config = dict(
    arch='dit',
    model='class-conditioned image diffusion model',
    dataset='retinal OCT scans (Kermany 2017)',
    train_examples=24607,
    image_size=48,
    horizontal_flip=True,
    conditioning='class',
    objective='epsilon',
    cond_dim=256,
    targets=['finding'],
    num_classes=4,
    cond_dropout=0.1,
    norm='layernorm',
    activation='swiglu',
    mlp_ratio=3,
    head_dim=32,
    fused_qkv=False,
    qk_norm=False,
    inner_norm=True,
    moe='expert_choice',
    num_experts=8,
    moe_every=2,
    expert_mlp_ratio=1,
    experts_per_token=2,
    shared_expert=True,
    patch_size=[8, 8],
    layers=12,
    width=256,
    positions='learned',
    optimizer='adamw',
    lr=0.0015,
    beta1=0.9,
    beta2=0.98,
    eps=1e-08,
    grad_clip=1.0,
    steps=6600,
    batch_size=256,
    epochs=68.7,
    lr_schedule='cosine',
    final_lr_fraction=0.1,
    warmup_steps=660,
    weight_decay=0.3,
)
Rows from block 3 of a small class-conditioned image diffusion model, named by matrix and row number. Rows with one number within an expert belong to one neuron, the router's apart. Each number is 200 + 40 x the weight over its row's rms, rounded and kept within 0 to 999. All counts start at 0. After the name is the row's rms in percent of the matrix's.
After each expert's rows are labels from the 100 images, of 14848 (inputs lightly noised), where the router gives the expert most weight on average: "peak at" is the part of the image that holds the peak. Only what is clearly more common there than usual is listed. The data: retinal OCT scans (Kermany 2017). In brackets: how many of the 100.
# router: router (model.blocks.3.mlp.router.weight, 8x256), inputs 172-255
# gate: expert gate (model.blocks.3.mlp.gate, 8x256x256), inputs 172-255
# up: expert up (model.blocks.3.mlp.up, 8x256x256), inputs 172-255
# down: expert down (model.blocks.3.mlp.down, 8x256x256, transposed), outputs 172-255

# expert 5
router.5,094,154,221,218,121,176,206,236,202,174,161,139,176,177,230,108,229,103,179,223,273,237,238,168,162,186,157,194,161,201,232,155,251,211,219,235,204,201,268,218,197,122,222,222,173,180,177,201,154,170,186,189,207,230,236,236,180,272,250,179,239,316,209,187,256,185,166,237,229,210,216,168,157,200,196,192,189,209,219,223,149,245,271,226,194
gate.0,109,139,234,189,232,172,185,208,181,190,160,216,237,216,197,270,180,225,215,93,129,185,216,220,223,211,185,163,170,137,264,169,304,118,210,203,244,130,166,138,201,196,173,198,254,171,161,185,219,221,196,191,209,168,197,256,184,217,204,246,176,276,161,197,106,205,222,118,207,223,269,210,242,170,220,213,199,156,257,167,103,206,160,197,186
up.0,113,203,231,208,197,155,254,253,138,217,181,222,195,157,169,224,173,255,205,152,104,238,204,221,232,206,205,195,177,127,268,163,230,170,190,186,257,164,204,170,279,229,227,197,200,200,189,213,251,214,172,209,225,195,239,293,158,196,209,149,148,236,188,111,157,240,244,78,178,205,211,243,213,136,272,245,155,161,215,124,116,143,217,196,213
down.0,106,221,213,160,282,159,157,219,205,222,226,159,226,175,192,219,238,217,210,208,165,233,144,229,179,254,158,191,198,202,160,212,167,138,145,193,198,220,182,181,194,111,163,394,234,160,155,161,189,228,193,188,182,235,181,141,194,244,239,197,159,173,102,232,219,195,154,207,297,250,267,195,253,185,269,169,237,173,205,123,173,181,162,185,177
gate.1,073,177,184,197,223,190,188,185,202,152,133,177,181,141,217,268,270,190,183,180,237,272,161,223,184,210,188,146,195,158,270,164,255,196,267,156,262,184,183,175,129,179,193,221,252,130,159,207,236,169,211,174,219,213,289,167,217,232,246,252,227,239,169,185,208,186,200,173,251,207,180,204,128,181,234,168,176,152,248,243,179,191,252,191,189
up.1,082,273,196,174,235,196,251,195,170,274,153,193,246,303,199,204,254,222,283,189,256,161,195,192,293,232,151,225,179,248,88,187,225,92,200,179,220,178,217,183,196,228,146,173,255,264,196,258,200,191,201,157,154,191,203,198,176,227,205,166,195,216,199,260,150,266,231,200,226,215,199,203,205,192,114,211,209,245,248,121,192,219,231,190,188
down.1,088,147,198,186,179,215,191,179,189,168,268,165,185,122,119,191,228,191,211,212,248,90,179,180,265,181,197,186,283,173,178,206,208,224,154,215,179,206,280,161,246,186,219,214,232,182,190,155,225,210,233,198,178,242,175,96,102,164,267,161,186,290,149,237,273,172,236,199,155,258,237,217,189,291,172,203,151,167,208,177,169,182,211,183,161
gate.2,084,168,217,223,214,150,210,237,223,241,213,226,197,264,177,182,184,169,283,185,112,245,210,216,234,208,222,191,137,201,263,134,104,152,146,219,271,164,185,168,220,217,241,177,262,205,232,222,269,230,200,237,214,166,213,205,261,171,260,165,166,243,177,140,153,208,231,166,195,201,209,198,200,159,261,193,195,237,233,180,165,255,186,229,189
up.2,086,144,193,254,201,185,161,169,235,195,177,235,202,198,242,129,236,179,242,229,238,174,194,186,202,235,134,176,247,102,228,147,216,190,189,219,288,222,172,163,206,220,251,193,267,205,195,178,218,218,160,205,214,199,226,192,160,219,218,168,188,284,175,154,231,176,188,165,153,221,153,198,223,194,220,228,193,200,234,115,198,227,194,248,210
down.2,084,227,244,163,172,167,144,175,211,196,207,165,197,196,208,159,233,156,171,233,166,227,168,146,193,226,193,194,162,248,247,249,214,160,213,123,311,213,178,209,229,252,158,147,245,198,166,189,180,190,237,203,159,153,201,249,261,165,231,197,203,145,178,154,151,197,206,259,201,237,221,283,181,243,181,221,172,262,274,185,210,179,238,246,226
peak at: top centre (37); top left (29)

# expert 3
router.3,124,224,196,147,222,180,220,208,206,188,210,158,236,177,119,158,197,208,232,220,114,319,238,221,238,121,199,181,172,183,216,206,195,140,150,170,216,166,263,190,205,248,212,175,179,160,293,210,205,235,180,243,208,210,183,247,241,292,207,167,161,209,216,170,102,138,208,158,164,236,239,251,235,129,228,270,202,159,173,171,165,144,200,193,242
gate.0,079,164,184,167,199,186,245,200,203,169,210,162,206,205,227,233,214,223,216,159,260,285,169,183,191,242,242,221,217,171,212,295,216,171,269,171,150,154,137,220,194,194,230,129,208,209,200,143,181,200,210,193,148,174,148,159,179,207,232,219,164,242,176,205,179,151,202,254,193,155,135,179,212,198,160,225,227,182,219,176,249,147,190,228,300
up.0,084,181,169,215,195,189,170,190,186,191,228,164,216,282,239,214,192,180,292,190,247,238,213,213,193,245,182,207,222,208,196,216,156,176,271,91,170,176,71,191,151,181,200,167,222,145,217,170,176,249,206,138,150,159,158,241,168,193,227,198,271,266,192,205,164,230,162,222,209,175,163,214,198,185,208,236,207,231,187,193,216,203,204,200,293
down.0,083,154,198,197,223,200,197,171,165,242,188,177,185,239,187,263,165,183,218,266,182,106,201,196,217,210,226,132,200,172,175,128,163,94,234,255,284,163,204,207,217,140,174,167,120,186,242,223,171,149,135,167,119,219,298,267,168,148,198,156,187,164,198,160,189,233,197,164,176,218,181,136,228,140,247,178,186,176,209,282,226,249,163,180,205
gate.1,102,120,163,243,157,219,130,203,204,227,197,167,173,200,191,189,149,145,140,124,205,185,192,176,188,248,205,224,194,304,240,230,224,242,173,221,124,192,200,200,235,195,198,243,246,348,193,141,227,184,190,208,140,202,168,221,145,202,169,254,226,212,172,248,243,213,225,218,248,203,224,212,155,234,169,216,185,152,239,196,192,225,236,215,214
up.1,105,187,101,244,173,213,131,265,181,218,214,156,164,252,187,162,158,158,215,195,167,170,211,157,207,182,159,247,168,224,184,244,202,223,227,171,217,197,217,221,224,188,203,247,197,251,174,191,278,156,208,248,139,216,163,205,145,272,189,217,241,207,209,237,210,179,188,252,218,218,198,259,190,242,133,259,239,150,205,137,221,179,252,228,135
down.1,100,182,127,201,260,181,173,172,222,242,219,201,251,175,265,134,290,234,188,144,227,246,202,201,210,275,148,189,142,90,221,248,167,249,119,162,176,205,150,140,207,263,247,183,212,222,165,133,141,238,142,186,231,227,155,154,184,130,177,212,231,235,208,152,250,194,187,229,297,204,263,172,249,246,189,203,208,226,179,197,269,228,140,241,184
gate.2,077,263,167,181,204,184,194,214,255,186,182,163,211,179,188,238,150,200,184,194,195,224,201,244,211,194,212,202,257,266,214,158,164,243,169,219,255,192,198,182,204,190,199,324,193,247,224,101,203,213,220,201,297,192,226,168,185,148,199,210,162,247,197,153,220,184,233,205,153,127,153,282,158,200,180,151,136,148,124,206,245,178,214,191,155
up.2,081,232,250,176,233,180,235,221,251,192,194,247,127,133,242,237,174,232,168,287,178,184,251,154,268,205,250,191,216,190,217,161,160,171,219,165,272,221,261,257,223,222,209,97,205,209,229,157,221,198,220,184,320,249,240,213,172,194,241,214,190,232,168,191,205,171,215,200,201,177,224,188,225,186,171,198,218,223,193,221,224,181,146,180,226
down.2,087,185,224,250,168,189,226,79,249,149,199,205,153,188,235,234,189,239,92,235,155,174,170,154,192,200,225,210,188,103,175,202,170,200,173,200,235,172,181,169,211,189,231,233,186,265,217,187,159,239,193,216,197,150,161,204,216,206,204,199,201,228,180,281,217,175,211,110,192,173,287,144,192,211,213,193,202,179,172,148,161,211,208,224,223
peak at: top left (31)

# expert 0
router.0,083,191,191,223,265,189,213,174,222,238,136,350,196,216,170,216,205,272,245,212,172,205,166,226,184,204,225,169,155,176,203,208,205,150,188,225,170,199,153,213,208,221,204,219,191,193,256,226,216,229,263,201,240,233,204,191,268,133,181,204,185,150,156,255,193,258,251,221,221,233,152,206,215,195,123,129,189,193,210,199,182,182,218,193,231
gate.0,095,196,181,152,185,130,233,232,263,232,230,227,138,190,305,161,215,131,157,214,164,165,252,204,212,128,174,194,176,219,210,232,177,217,161,315,208,74,245,128,164,169,183,112,192,231,196,199,225,202,100,204,178,189,157,235,149,252,170,161,193,176,242,159,208,207,216,221,194,185,250,186,147,169,227,151,239,180,234,241,227,235,262,189,154
up.0,089,157,228,189,134,177,277,250,247,184,174,233,145,207,204,190,210,199,173,165,91,298,210,231,272,221,232,232,175,229,168,188,191,237,199,227,248,177,191,221,176,225,264,223,172,193,252,153,290,152,232,172,178,181,220,250,191,140,233,172,148,277,253,200,236,205,258,185,156,193,250,253,189,243,184,183,210,166,194,152,159,226,160,168,193
down.0,099,232,220,147,251,257,184,219,150,201,159,306,237,147,254,134,145,182,255,224,135,236,207,138,174,164,221,130,161,220,212,221,211,208,164,256,211,243,101,147,193,119,194,99,175,227,149,219,255,176,210,169,184,182,205,243,154,248,132,229,217,239,185,186,180,203,213,159,161,150,188,166,153,254,170,238,193,243,266,219,183,219,206,198,176
gate.1,108,168,217,231,157,189,223,198,144,215,188,254,163,163,191,155,199,181,265,253,234,190,174,268,190,239,127,212,187,203,83,210,204,176,114,200,259,147,174,174,155,217,223,210,172,247,144,202,207,209,167,235,199,194,206,157,327,183,183,248,207,163,243,220,263,218,255,221,200,210,212,206,257,188,181,160,212,208,240,146,129,209,115,182,257
up.1,103,206,198,230,125,192,221,194,273,197,209,161,213,237,202,168,192,215,192,206,119,246,256,205,181,248,218,213,188,213,241,222,273,244,263,199,172,235,156,210,197,208,167,189,236,191,289,158,192,210,207,144,143,164,163,275,204,179,179,188,168,195,186,242,176,195,244,197,187,205,216,212,186,252,226,251,208,177,211,181,154,220,165,233,163
down.1,104,261,185,161,259,215,215,152,271,176,172,113,198,195,205,224,219,229,242,255,232,119,246,242,206,216,172,195,149,207,192,240,182,194,244,259,194,241,158,256,179,204,185,216,224,174,168,182,129,232,139,235,231,195,210,109,264,187,146,139,248,200,196,213,275,173,248,129,214,201,221,211,209,220,263,217,250,227,231,165,157,164,139,242,221
gate.2,102,198,198,189,198,194,169,171,215,220,191,174,173,238,231,206,213,150,167,108,153,156,222,173,190,142,194,220,234,210,210,168,276,162,230,302,207,218,184,169,191,232,194,231,197,148,225,180,133,181,185,178,177,135,186,191,119,215,163,224,235,228,190,282,188,190,255,131,179,171,197,202,186,236,260,233,196,229,185,193,220,153,193,169,172
up.2,100,223,182,218,163,174,264,236,117,137,221,201,222,136,186,227,205,205,189,236,199,146,259,245,214,214,141,212,135,173,143,134,154,196,219,197,174,193,180,242,180,226,319,179,203,104,237,205,200,189,259,247,227,255,189,207,214,144,187,199,226,262,195,191,150,195,261,226,174,211,211,183,246,145,260,157,210,226,274,172,140,113,156,183,192
down.2,101,251,221,206,273,268,178,170,235,214,184,64,257,199,175,167,171,177,165,170,235,189,234,205,232,190,248,256,196,201,200,224,152,208,213,205,246,294,197,233,190,212,239,274,199,153,268,208,204,148,156,197,213,169,182,243,209,217,124,202,195,189,185,212,244,251,220,213,220,181,143,198,160,217,244,273,211,266,242,139,206,220,199,202,207
peak at: bottom right (56); bottom centre (29)

# expert 2
router.2,082,201,249,210,237,184,253,206,163,224,209,225,240,181,184,248,148,269,183,208,190,137,189,202,209,172,269,156,223,213,191,257,191,145,193,195,169,225,116,182,217,227,173,323,173,217,190,145,221,193,304,168,219,158,203,50,239,204,263,168,90,179,149,160,137,193,189,250,263,165,194,165,188,259,189,147,189,202,211,278,180,211,137,236,213
gate.0,110,197,211,285,170,231,241,203,164,203,190,239,213,190,198,163,236,252,171,147,233,136,187,241,142,151,180,244,200,185,266,162,219,258,164,212,167,258,239,189,231,274,189,255,168,186,141,173,178,244,217,158,184,218,286,221,158,182,121,214,201,212,224,158,255,246,149,137,218,215,145,205,157,173,273,204,180,197,194,215,150,164,228,181,215
up.0,112,256,224,258,211,235,236,208,184,215,220,163,158,165,180,175,264,259,190,117,236,164,157,240,153,120,189,273,181,167,226,184,197,223,240,230,179,226,261,176,242,312,168,236,203,197,215,162,190,206,227,216,221,219,256,178,160,189,127,213,188,191,184,153,197,217,155,137,190,229,138,232,171,138,237,138,152,179,153,187,168,181,289,197,174
down.0,106,253,194,143,224,172,167,293,220,159,141,208,234,225,157,189,188,214,267,232,214,196,186,257,196,247,168,168,162,208,156,188,210,165,255,211,195,140,214,141,181,181,163,212,172,223,133,224,168,212,229,177,162,170,250,162,190,193,177,226,218,196,224,254,243,188,168,182,208,260,215,115,219,186,249,187,219,164,202,114,182,197,152,180,197
gate.1,072,73,216,244,223,95,242,203,224,176,164,160,189,257,228,217,263,220,252,165,253,265,218,246,226,228,158,176,150,94,200,211,203,190,226,219,179,138,232,191,279,170,205,246,253,114,198,111,194,201,175,239,170,238,178,300,195,226,162,213,210,137,211,199,209,181,216,150,283,190,148,183,232,179,237,190,216,179,253,254,227,127,244,143,234
up.1,075,113,194,228,217,142,199,130,209,179,187,220,260,190,219,242,149,251,184,187,259,243,217,197,284,211,227,136,229,131,198,215,238,163,260,289,154,191,166,122,207,160,286,165,241,220,211,201,222,116,123,207,173,177,195,171,171,207,199,73,173,212,124,252,281,244,195,191,255,216,174,173,265,217,209,207,186,214,265,188,197,203,192,212,205
down.1,075,232,264,166,138,228,201,213,135,176,197,195,249,196,235,297,201,219,207,201,134,248,225,239,204,154,201,202,257,209,174,161,254,163,177,103,146,138,196,269,228,128,226,187,218,197,214,186,159,147,219,216,208,206,148,58,218,223,245,209,177,222,183,167,281,189,227,209,168,252,206,125,128,220,144,187,177,228,174,158,171,214,195,194,145
gate.2,107,169,199,224,132,250,205,172,181,223,192,221,199,274,138,209,224,269,186,192,277,207,225,205,172,267,181,245,256,249,220,199,225,228,200,234,235,106,198,180,230,182,211,188,273,233,157,131,160,220,182,123,107,158,186,269,247,173,190,205,127,214,208,253,196,220,290,167,153,178,189,158,185,202,120,225,205,195,201,136,135,196,139,214,194
up.2,107,147,210,248,198,215,219,186,129,227,88,168,193,194,256,206,290,252,218,190,269,155,230,172,176,199,171,205,239,197,240,235,244,193,189,134,184,172,209,139,218,157,186,171,249,270,175,196,177,211,140,183,193,206,216,324,238,178,261,156,224,165,130,217,208,216,184,141,234,216,207,146,154,68,211,175,210,200,244,189,175,157,233,181,230
down.2,112,106,183,162,136,186,190,227,181,172,186,46,183,168,176,160,256,214,169,205,230,158,185,238,228,199,210,252,283,204,207,213,171,249,143,191,208,133,197,234,229,201,171,224,186,171,226,169,188,187,184,227,224,185,246,247,169,211,209,186,196,152,198,271,196,135,207,171,199,265,173,166,212,165,253,239,199,137,249,204,213,176,170,183,162
peak at: middle right (36)

# expert 7
router.7,084,230,195,220,287,181,192,197,152,210,218,276,216,185,175,201,209,249,187,218,165,113,233,229,224,189,234,210,166,207,239,234,185,149,211,168,184,266,146,161,218,213,213,250,203,161,181,204,200,159,261,160,210,217,206,113,246,190,112,191,175,137,124,204,252,170,255,190,231,205,211,138,185,258,215,179,232,165,237,249,153,232,227,193,177
gate.0,085,207,208,158,168,263,196,206,157,172,197,223,141,212,156,224,199,236,184,165,199,125,187,249,184,150,234,258,195,257,171,183,197,210,178,154,179,215,184,178,239,221,174,186,147,219,218,153,210,250,262,196,115,184,203,220,251,181,120,274,248,148,281,205,146,149,171,207,215,217,269,193,219,205,131,155,183,204,213,131,109,208,129,169,178
up.0,087,198,240,176,141,219,184,143,172,230,254,277,171,245,206,254,212,244,185,222,241,275,205,167,193,168,124,164,254,181,215,213,142,199,238,243,215,234,172,183,143,199,180,192,207,191,177,205,203,252,229,212,187,178,169,137,229,204,253,192,141,161,162,234,190,218,293,142,199,184,223,238,217,222,230,205,198,205,165,181,212,235,200,194,222
down.0,105,177,192,112,190,218,212,229,129,239,187,36,245,196,156,309,194,251,189,149,234,269,207,214,229,180,236,140,248,180,163,151,197,218,206,229,221,211,229,136,196,221,195,291,267,215,188,225,227,194,250,226,207,255,193,124,197,285,195,160,160,199,192,227,230,250,175,228,180,201,166,217,211,98,140,257,196,254,178,232,199,183,228,219,184
gate.1,123,213,244,209,194,141,153,228,172,238,146,177,238,232,313,176,233,163,250,183,143,218,257,254,201,223,219,236,200,199,215,176,208,208,156,238,241,157,231,156,184,179,220,194,200,170,207,192,156,253,171,150,252,178,248,217,155,213,163,179,183,292,177,197,154,222,213,218,221,207,250,211,221,135,262,233,149,215,262,199,205,214,232,233,200
up.1,114,162,228,156,226,83,193,232,204,235,148,183,185,217,167,205,200,231,148,216,148,187,222,181,215,200,224,254,181,198,240,153,199,164,180,268,200,180,248,200,204,192,229,256,156,183,150,223,191,231,127,198,249,202,213,248,168,204,134,176,258,249,152,179,153,190,271,209,233,202,198,171,181,176,215,184,180,190,283,251,252,179,296,225,223
down.1,109,213,226,158,226,174,207,219,154,182,207,281,229,201,207,168,177,80,161,192,238,250,228,185,188,213,160,194,209,234,177,128,234,168,192,190,174,219,212,171,184,121,190,147,231,193,154,202,192,204,253,262,236,187,155,153,243,262,236,198,236,104,209,170,139,181,148,167,244,199,268,172,214,183,239,218,186,199,183,166,181,192,206,228,175
gate.2,083,158,176,147,236,237,133,198,235,174,145,215,105,139,253,287,190,174,266,253,256,204,195,233,223,231,202,252,225,221,203,178,182,256,254,175,155,265,182,202,192,200,205,285,180,257,200,173,216,146,212,200,241,175,173,133,154,258,165,189,209,159,148,225,189,227,181,232,204,168,113,285,235,182,116,140,182,181,204,225,258,173,229,189,176
up.2,084,152,193,239,185,195,212,173,188,238,147,167,275,161,200,248,144,205,214,152,266,184,186,186,278,233,204,164,263,152,157,230,209,223,203,251,201,244,199,233,127,235,215,229,197,199,215,205,173,233,227,175,179,224,184,151,195,176,215,193,181,232,125,216,247,237,241,201,235,183,145,202,262,321,190,207,179,162,179,237,254,179,189,223,198
down.2,088,198,200,190,186,165,250,228,248,152,154,258,224,186,136,259,254,233,185,199,261,77,207,204,190,241,258,231,266,172,211,177,216,211,261,133,225,188,269,223,158,182,118,261,218,142,149,216,139,240,249,213,201,196,205,180,245,183,206,166,247,191,174,210,131,165,254,162,182,302,203,161,224,161,202,167,215,211,214,160,256,214,204,200,263
peak at: centre (51)

# expert 4
router.4,111,184,187,232,251,283,201,169,277,213,199,245,178,223,244,241,245,215,200,140,240,224,203,177,194,233,139,213,256,221,217,243,171,289,218,177,220,161,148,136,195,179,188,103,199,211,228,158,221,213,175,166,107,172,259,205,194,97,189,235,227,180,234,191,233,260,178,121,233,218,248,177,137,200,182,196,187,237,133,198,205,192,242,152,212
gate.0,082,231,190,204,118,222,131,263,196,190,213,243,172,226,199,163,204,123,225,221,163,126,238,196,199,198,270,199,158,204,204,237,145,237,187,132,243,287,249,236,236,173,179,256,245,180,191,186,234,202,231,143,207,156,161,237,270,211,156,128,250,148,208,235,228,219,245,213,182,199,164,210,146,201,206,195,209,153,190,270,228,264,185,239,176
up.0,081,179,193,176,136,186,193,136,216,154,159,305,262,180,216,134,217,218,259,215,255,203,207,188,267,257,186,162,258,178,252,174,227,190,235,149,196,199,171,224,179,218,183,227,215,213,154,258,175,263,236,177,165,163,248,171,235,184,226,246,245,217,174,240,203,192,195,181,181,148,167,186,228,251,156,193,252,125,224,154,191,172,112,124,163
down.0,087,197,130,271,214,224,238,165,236,237,161,272,179,190,218,209,201,187,207,203,181,190,136,183,201,151,186,198,199,196,210,198,219,183,179,169,220,291,115,241,228,234,152,123,155,210,182,276,238,237,179,200,261,186,230,199,190,151,153,221,193,299,174,191,259,103,253,221,187,183,178,175,260,152,158,239,189,216,196,209,167,204,167,211,186
gate.1,162,223,219,230,154,163,251,231,191,183,256,215,136,289,214,219,180,133,176,174,88,191,161,287,224,179,238,264,232,268,184,231,149,289,161,181,217,247,268,214,164,225,176,184,206,142,218,203,214,255,234,181,195,155,230,218,150,213,165,255,198,239,177,185,180,145,214,317,223,172,198,229,196,234,242,189,267,254,181,162,188,199,197,206,141
up.1,148,210,191,199,191,205,167,195,284,251,235,249,247,187,173,221,181,281,194,236,201,124,231,147,150,198,218,192,151,134,217,172,208,149,229,255,158,223,180,209,207,137,220,287,183,203,181,198,242,139,223,216,200,281,148,146,271,184,163,193,222,106,185,197,173,208,206,216,193,232,248,143,227,157,156,108,192,180,192,263,219,203,205,166,151
down.1,138,198,197,172,231,253,177,112,216,214,261,214,102,87,262,246,223,139,246,190,246,197,165,212,191,194,261,176,247,237,203,251,143,120,291,211,169,215,192,144,172,139,219,140,206,146,295,202,184,114,208,205,152,255,253,257,152,210,222,192,216,209,233,240,177,116,239,263,188,207,171,146,187,182,220,267,196,147,233,94,213,222,197,208,183
gate.2,072,187,231,181,176,227,193,188,110,211,209,251,173,234,191,201,193,220,188,243,241,165,231,238,183,222,220,191,246,241,149,206,216,225,265,180,190,249,209,205,211,223,196,275,188,168,161,231,203,209,208,225,147,211,203,243,235,120,141,249,239,155,224,234,222,212,140,221,252,208,150,203,128,164,176,253,247,161,286,187,186,183,233,213,152
up.2,070,181,216,209,200,167,232,241,165,185,200,213,199,192,238,179,167,235,197,224,235,210,202,202,197,211,215,172,271,221,221,194,276,201,250,163,257,219,216,171,228,239,104,297,175,201,172,212,192,213,209,145,161,198,233,259,195,162,182,241,251,212,204,266,206,207,170,184,220,218,137,216,192,139,156,198,209,174,300,153,241,165,215,227,186
down.2,072,201,211,203,244,212,247,204,65,130,210,121,217,146,126,191,125,200,220,202,286,123,188,144,217,215,185,222,181,272,252,222,186,258,206,296,201,278,195,196,254,202,211,118,306,200,195,188,181,212,203,174,266,187,214,189,171,71,247,170,258,207,200,154,214,103,353,208,205,238,209,175,192,286,153,178,180,192,221,193,214,200,215,191,219
peak at: top left (39); top centre (36)

# expert 1
router.1,090,227,235,234,135,262,138,153,187,185,243,354,166,176,220,178,195,244,221,202,207,180,267,227,186,212,199,223,215,218,200,264,169,197,198,143,202,218,206,174,184,105,192,190,204,219,199,160,234,213,224,119,167,194,223,230,261,181,205,180,210,153,153,233,234,249,190,204,256,241,213,167,208,237,202,224,178,209,193,185,118,253,207,154,155
gate.0,098,197,165,131,171,186,161,119,238,141,171,229,197,172,219,268,134,218,124,220,205,134,171,205,220,182,212,174,305,226,222,164,157,192,230,263,157,239,236,173,125,224,186,131,181,210,275,226,154,221,256,186,183,164,193,197,222,175,223,273,250,84,211,192,245,165,277,164,225,180,270,204,205,217,184,241,172,210,173,203,200,162,201,128,167
up.0,088,203,172,154,215,220,163,133,198,177,209,167,196,190,267,194,179,217,153,230,249,223,191,260,274,185,196,258,284,214,267,169,173,210,243,206,174,155,252,144,64,262,235,160,143,194,314,215,192,273,174,198,161,118,212,200,194,131,208,302,229,187,205,194,209,209,137,179,233,202,301,226,171,167,204,194,237,232,230,162,120,169,213,178,183
down.0,092,238,225,162,369,154,144,239,79,228,216,150,199,237,183,266,187,225,182,220,243,256,202,188,227,217,213,163,200,170,176,233,191,188,212,232,180,120,280,127,186,206,224,257,218,174,187,240,193,225,248,114,163,208,155,249,186,200,212,269,185,276,171,240,146,217,157,132,232,137,191,201,218,247,222,262,176,156,220,176,188,204,196,107,184
gate.1,102,202,246,226,145,248,245,210,182,234,253,186,123,173,205,226,200,155,212,62,119,139,128,219,140,146,228,240,219,236,212,219,231,221,183,150,128,219,233,227,259,217,141,229,133,198,223,209,260,245,164,201,158,174,220,219,189,180,182,190,210,184,172,216,174,172,221,236,230,205,251,220,165,198,232,176,171,223,147,173,235,155,234,188,210
up.1,104,242,200,233,167,262,231,219,185,161,225,214,235,214,160,259,208,157,253,195,130,150,172,229,177,186,187,193,227,202,195,223,175,305,225,229,221,241,243,234,274,181,227,234,180,86,245,165,152,223,287,209,112,142,164,199,202,253,177,156,237,112,207,164,194,213,206,248,191,224,222,238,239,177,223,193,116,186,137,145,190,149,192,220,177
down.1,102,164,164,239,276,222,102,171,182,186,115,253,201,218,190,205,229,160,196,177,200,166,216,211,212,148,252,207,100,241,192,212,228,143,159,259,209,169,213,203,237,208,150,381,226,179,223,211,138,192,144,200,153,162,204,185,248,188,265,283,164,163,229,213,212,168,237,204,223,183,192,222,206,248,215,211,179,205,274,217,194,176,240,196,207
gate.2,097,182,155,256,249,195,131,234,174,192,190,162,199,119,254,163,200,187,163,240,163,208,248,185,242,260,223,160,239,138,175,219,169,304,153,141,258,222,160,162,158,133,244,231,218,186,185,100,180,213,307,187,211,239,169,194,196,180,143,242,199,189,152,191,282,170,193,262,206,188,159,221,218,106,140,216,200,115,207,183,290,130,227,157,193
up.2,086,187,217,246,171,212,217,153,236,114,174,217,203,223,180,149,222,176,198,160,195,249,216,291,236,198,270,224,239,192,224,232,197,281,177,256,180,203,165,207,230,126,175,285,167,116,178,218,117,198,239,174,152,187,198,251,249,202,157,239,238,166,191,202,228,187,165,198,204,219,169,192,266,148,135,186,142,248,119,193,147,205,236,172,241
down.2,088,134,232,220,143,165,241,239,233,293,201,257,187,246,167,233,192,153,217,180,203,146,242,231,237,233,164,192,136,220,192,213,226,282,179,225,234,142,132,185,153,229,199,29,192,215,203,162,207,190,226,165,156,203,236,199,236,252,230,261,220,175,276,235,279,178,167,186,210,286,191,246,171,189,212,170,206,206,173,177,211,198,162,193,148
peak at: middle right (35); middle left (31)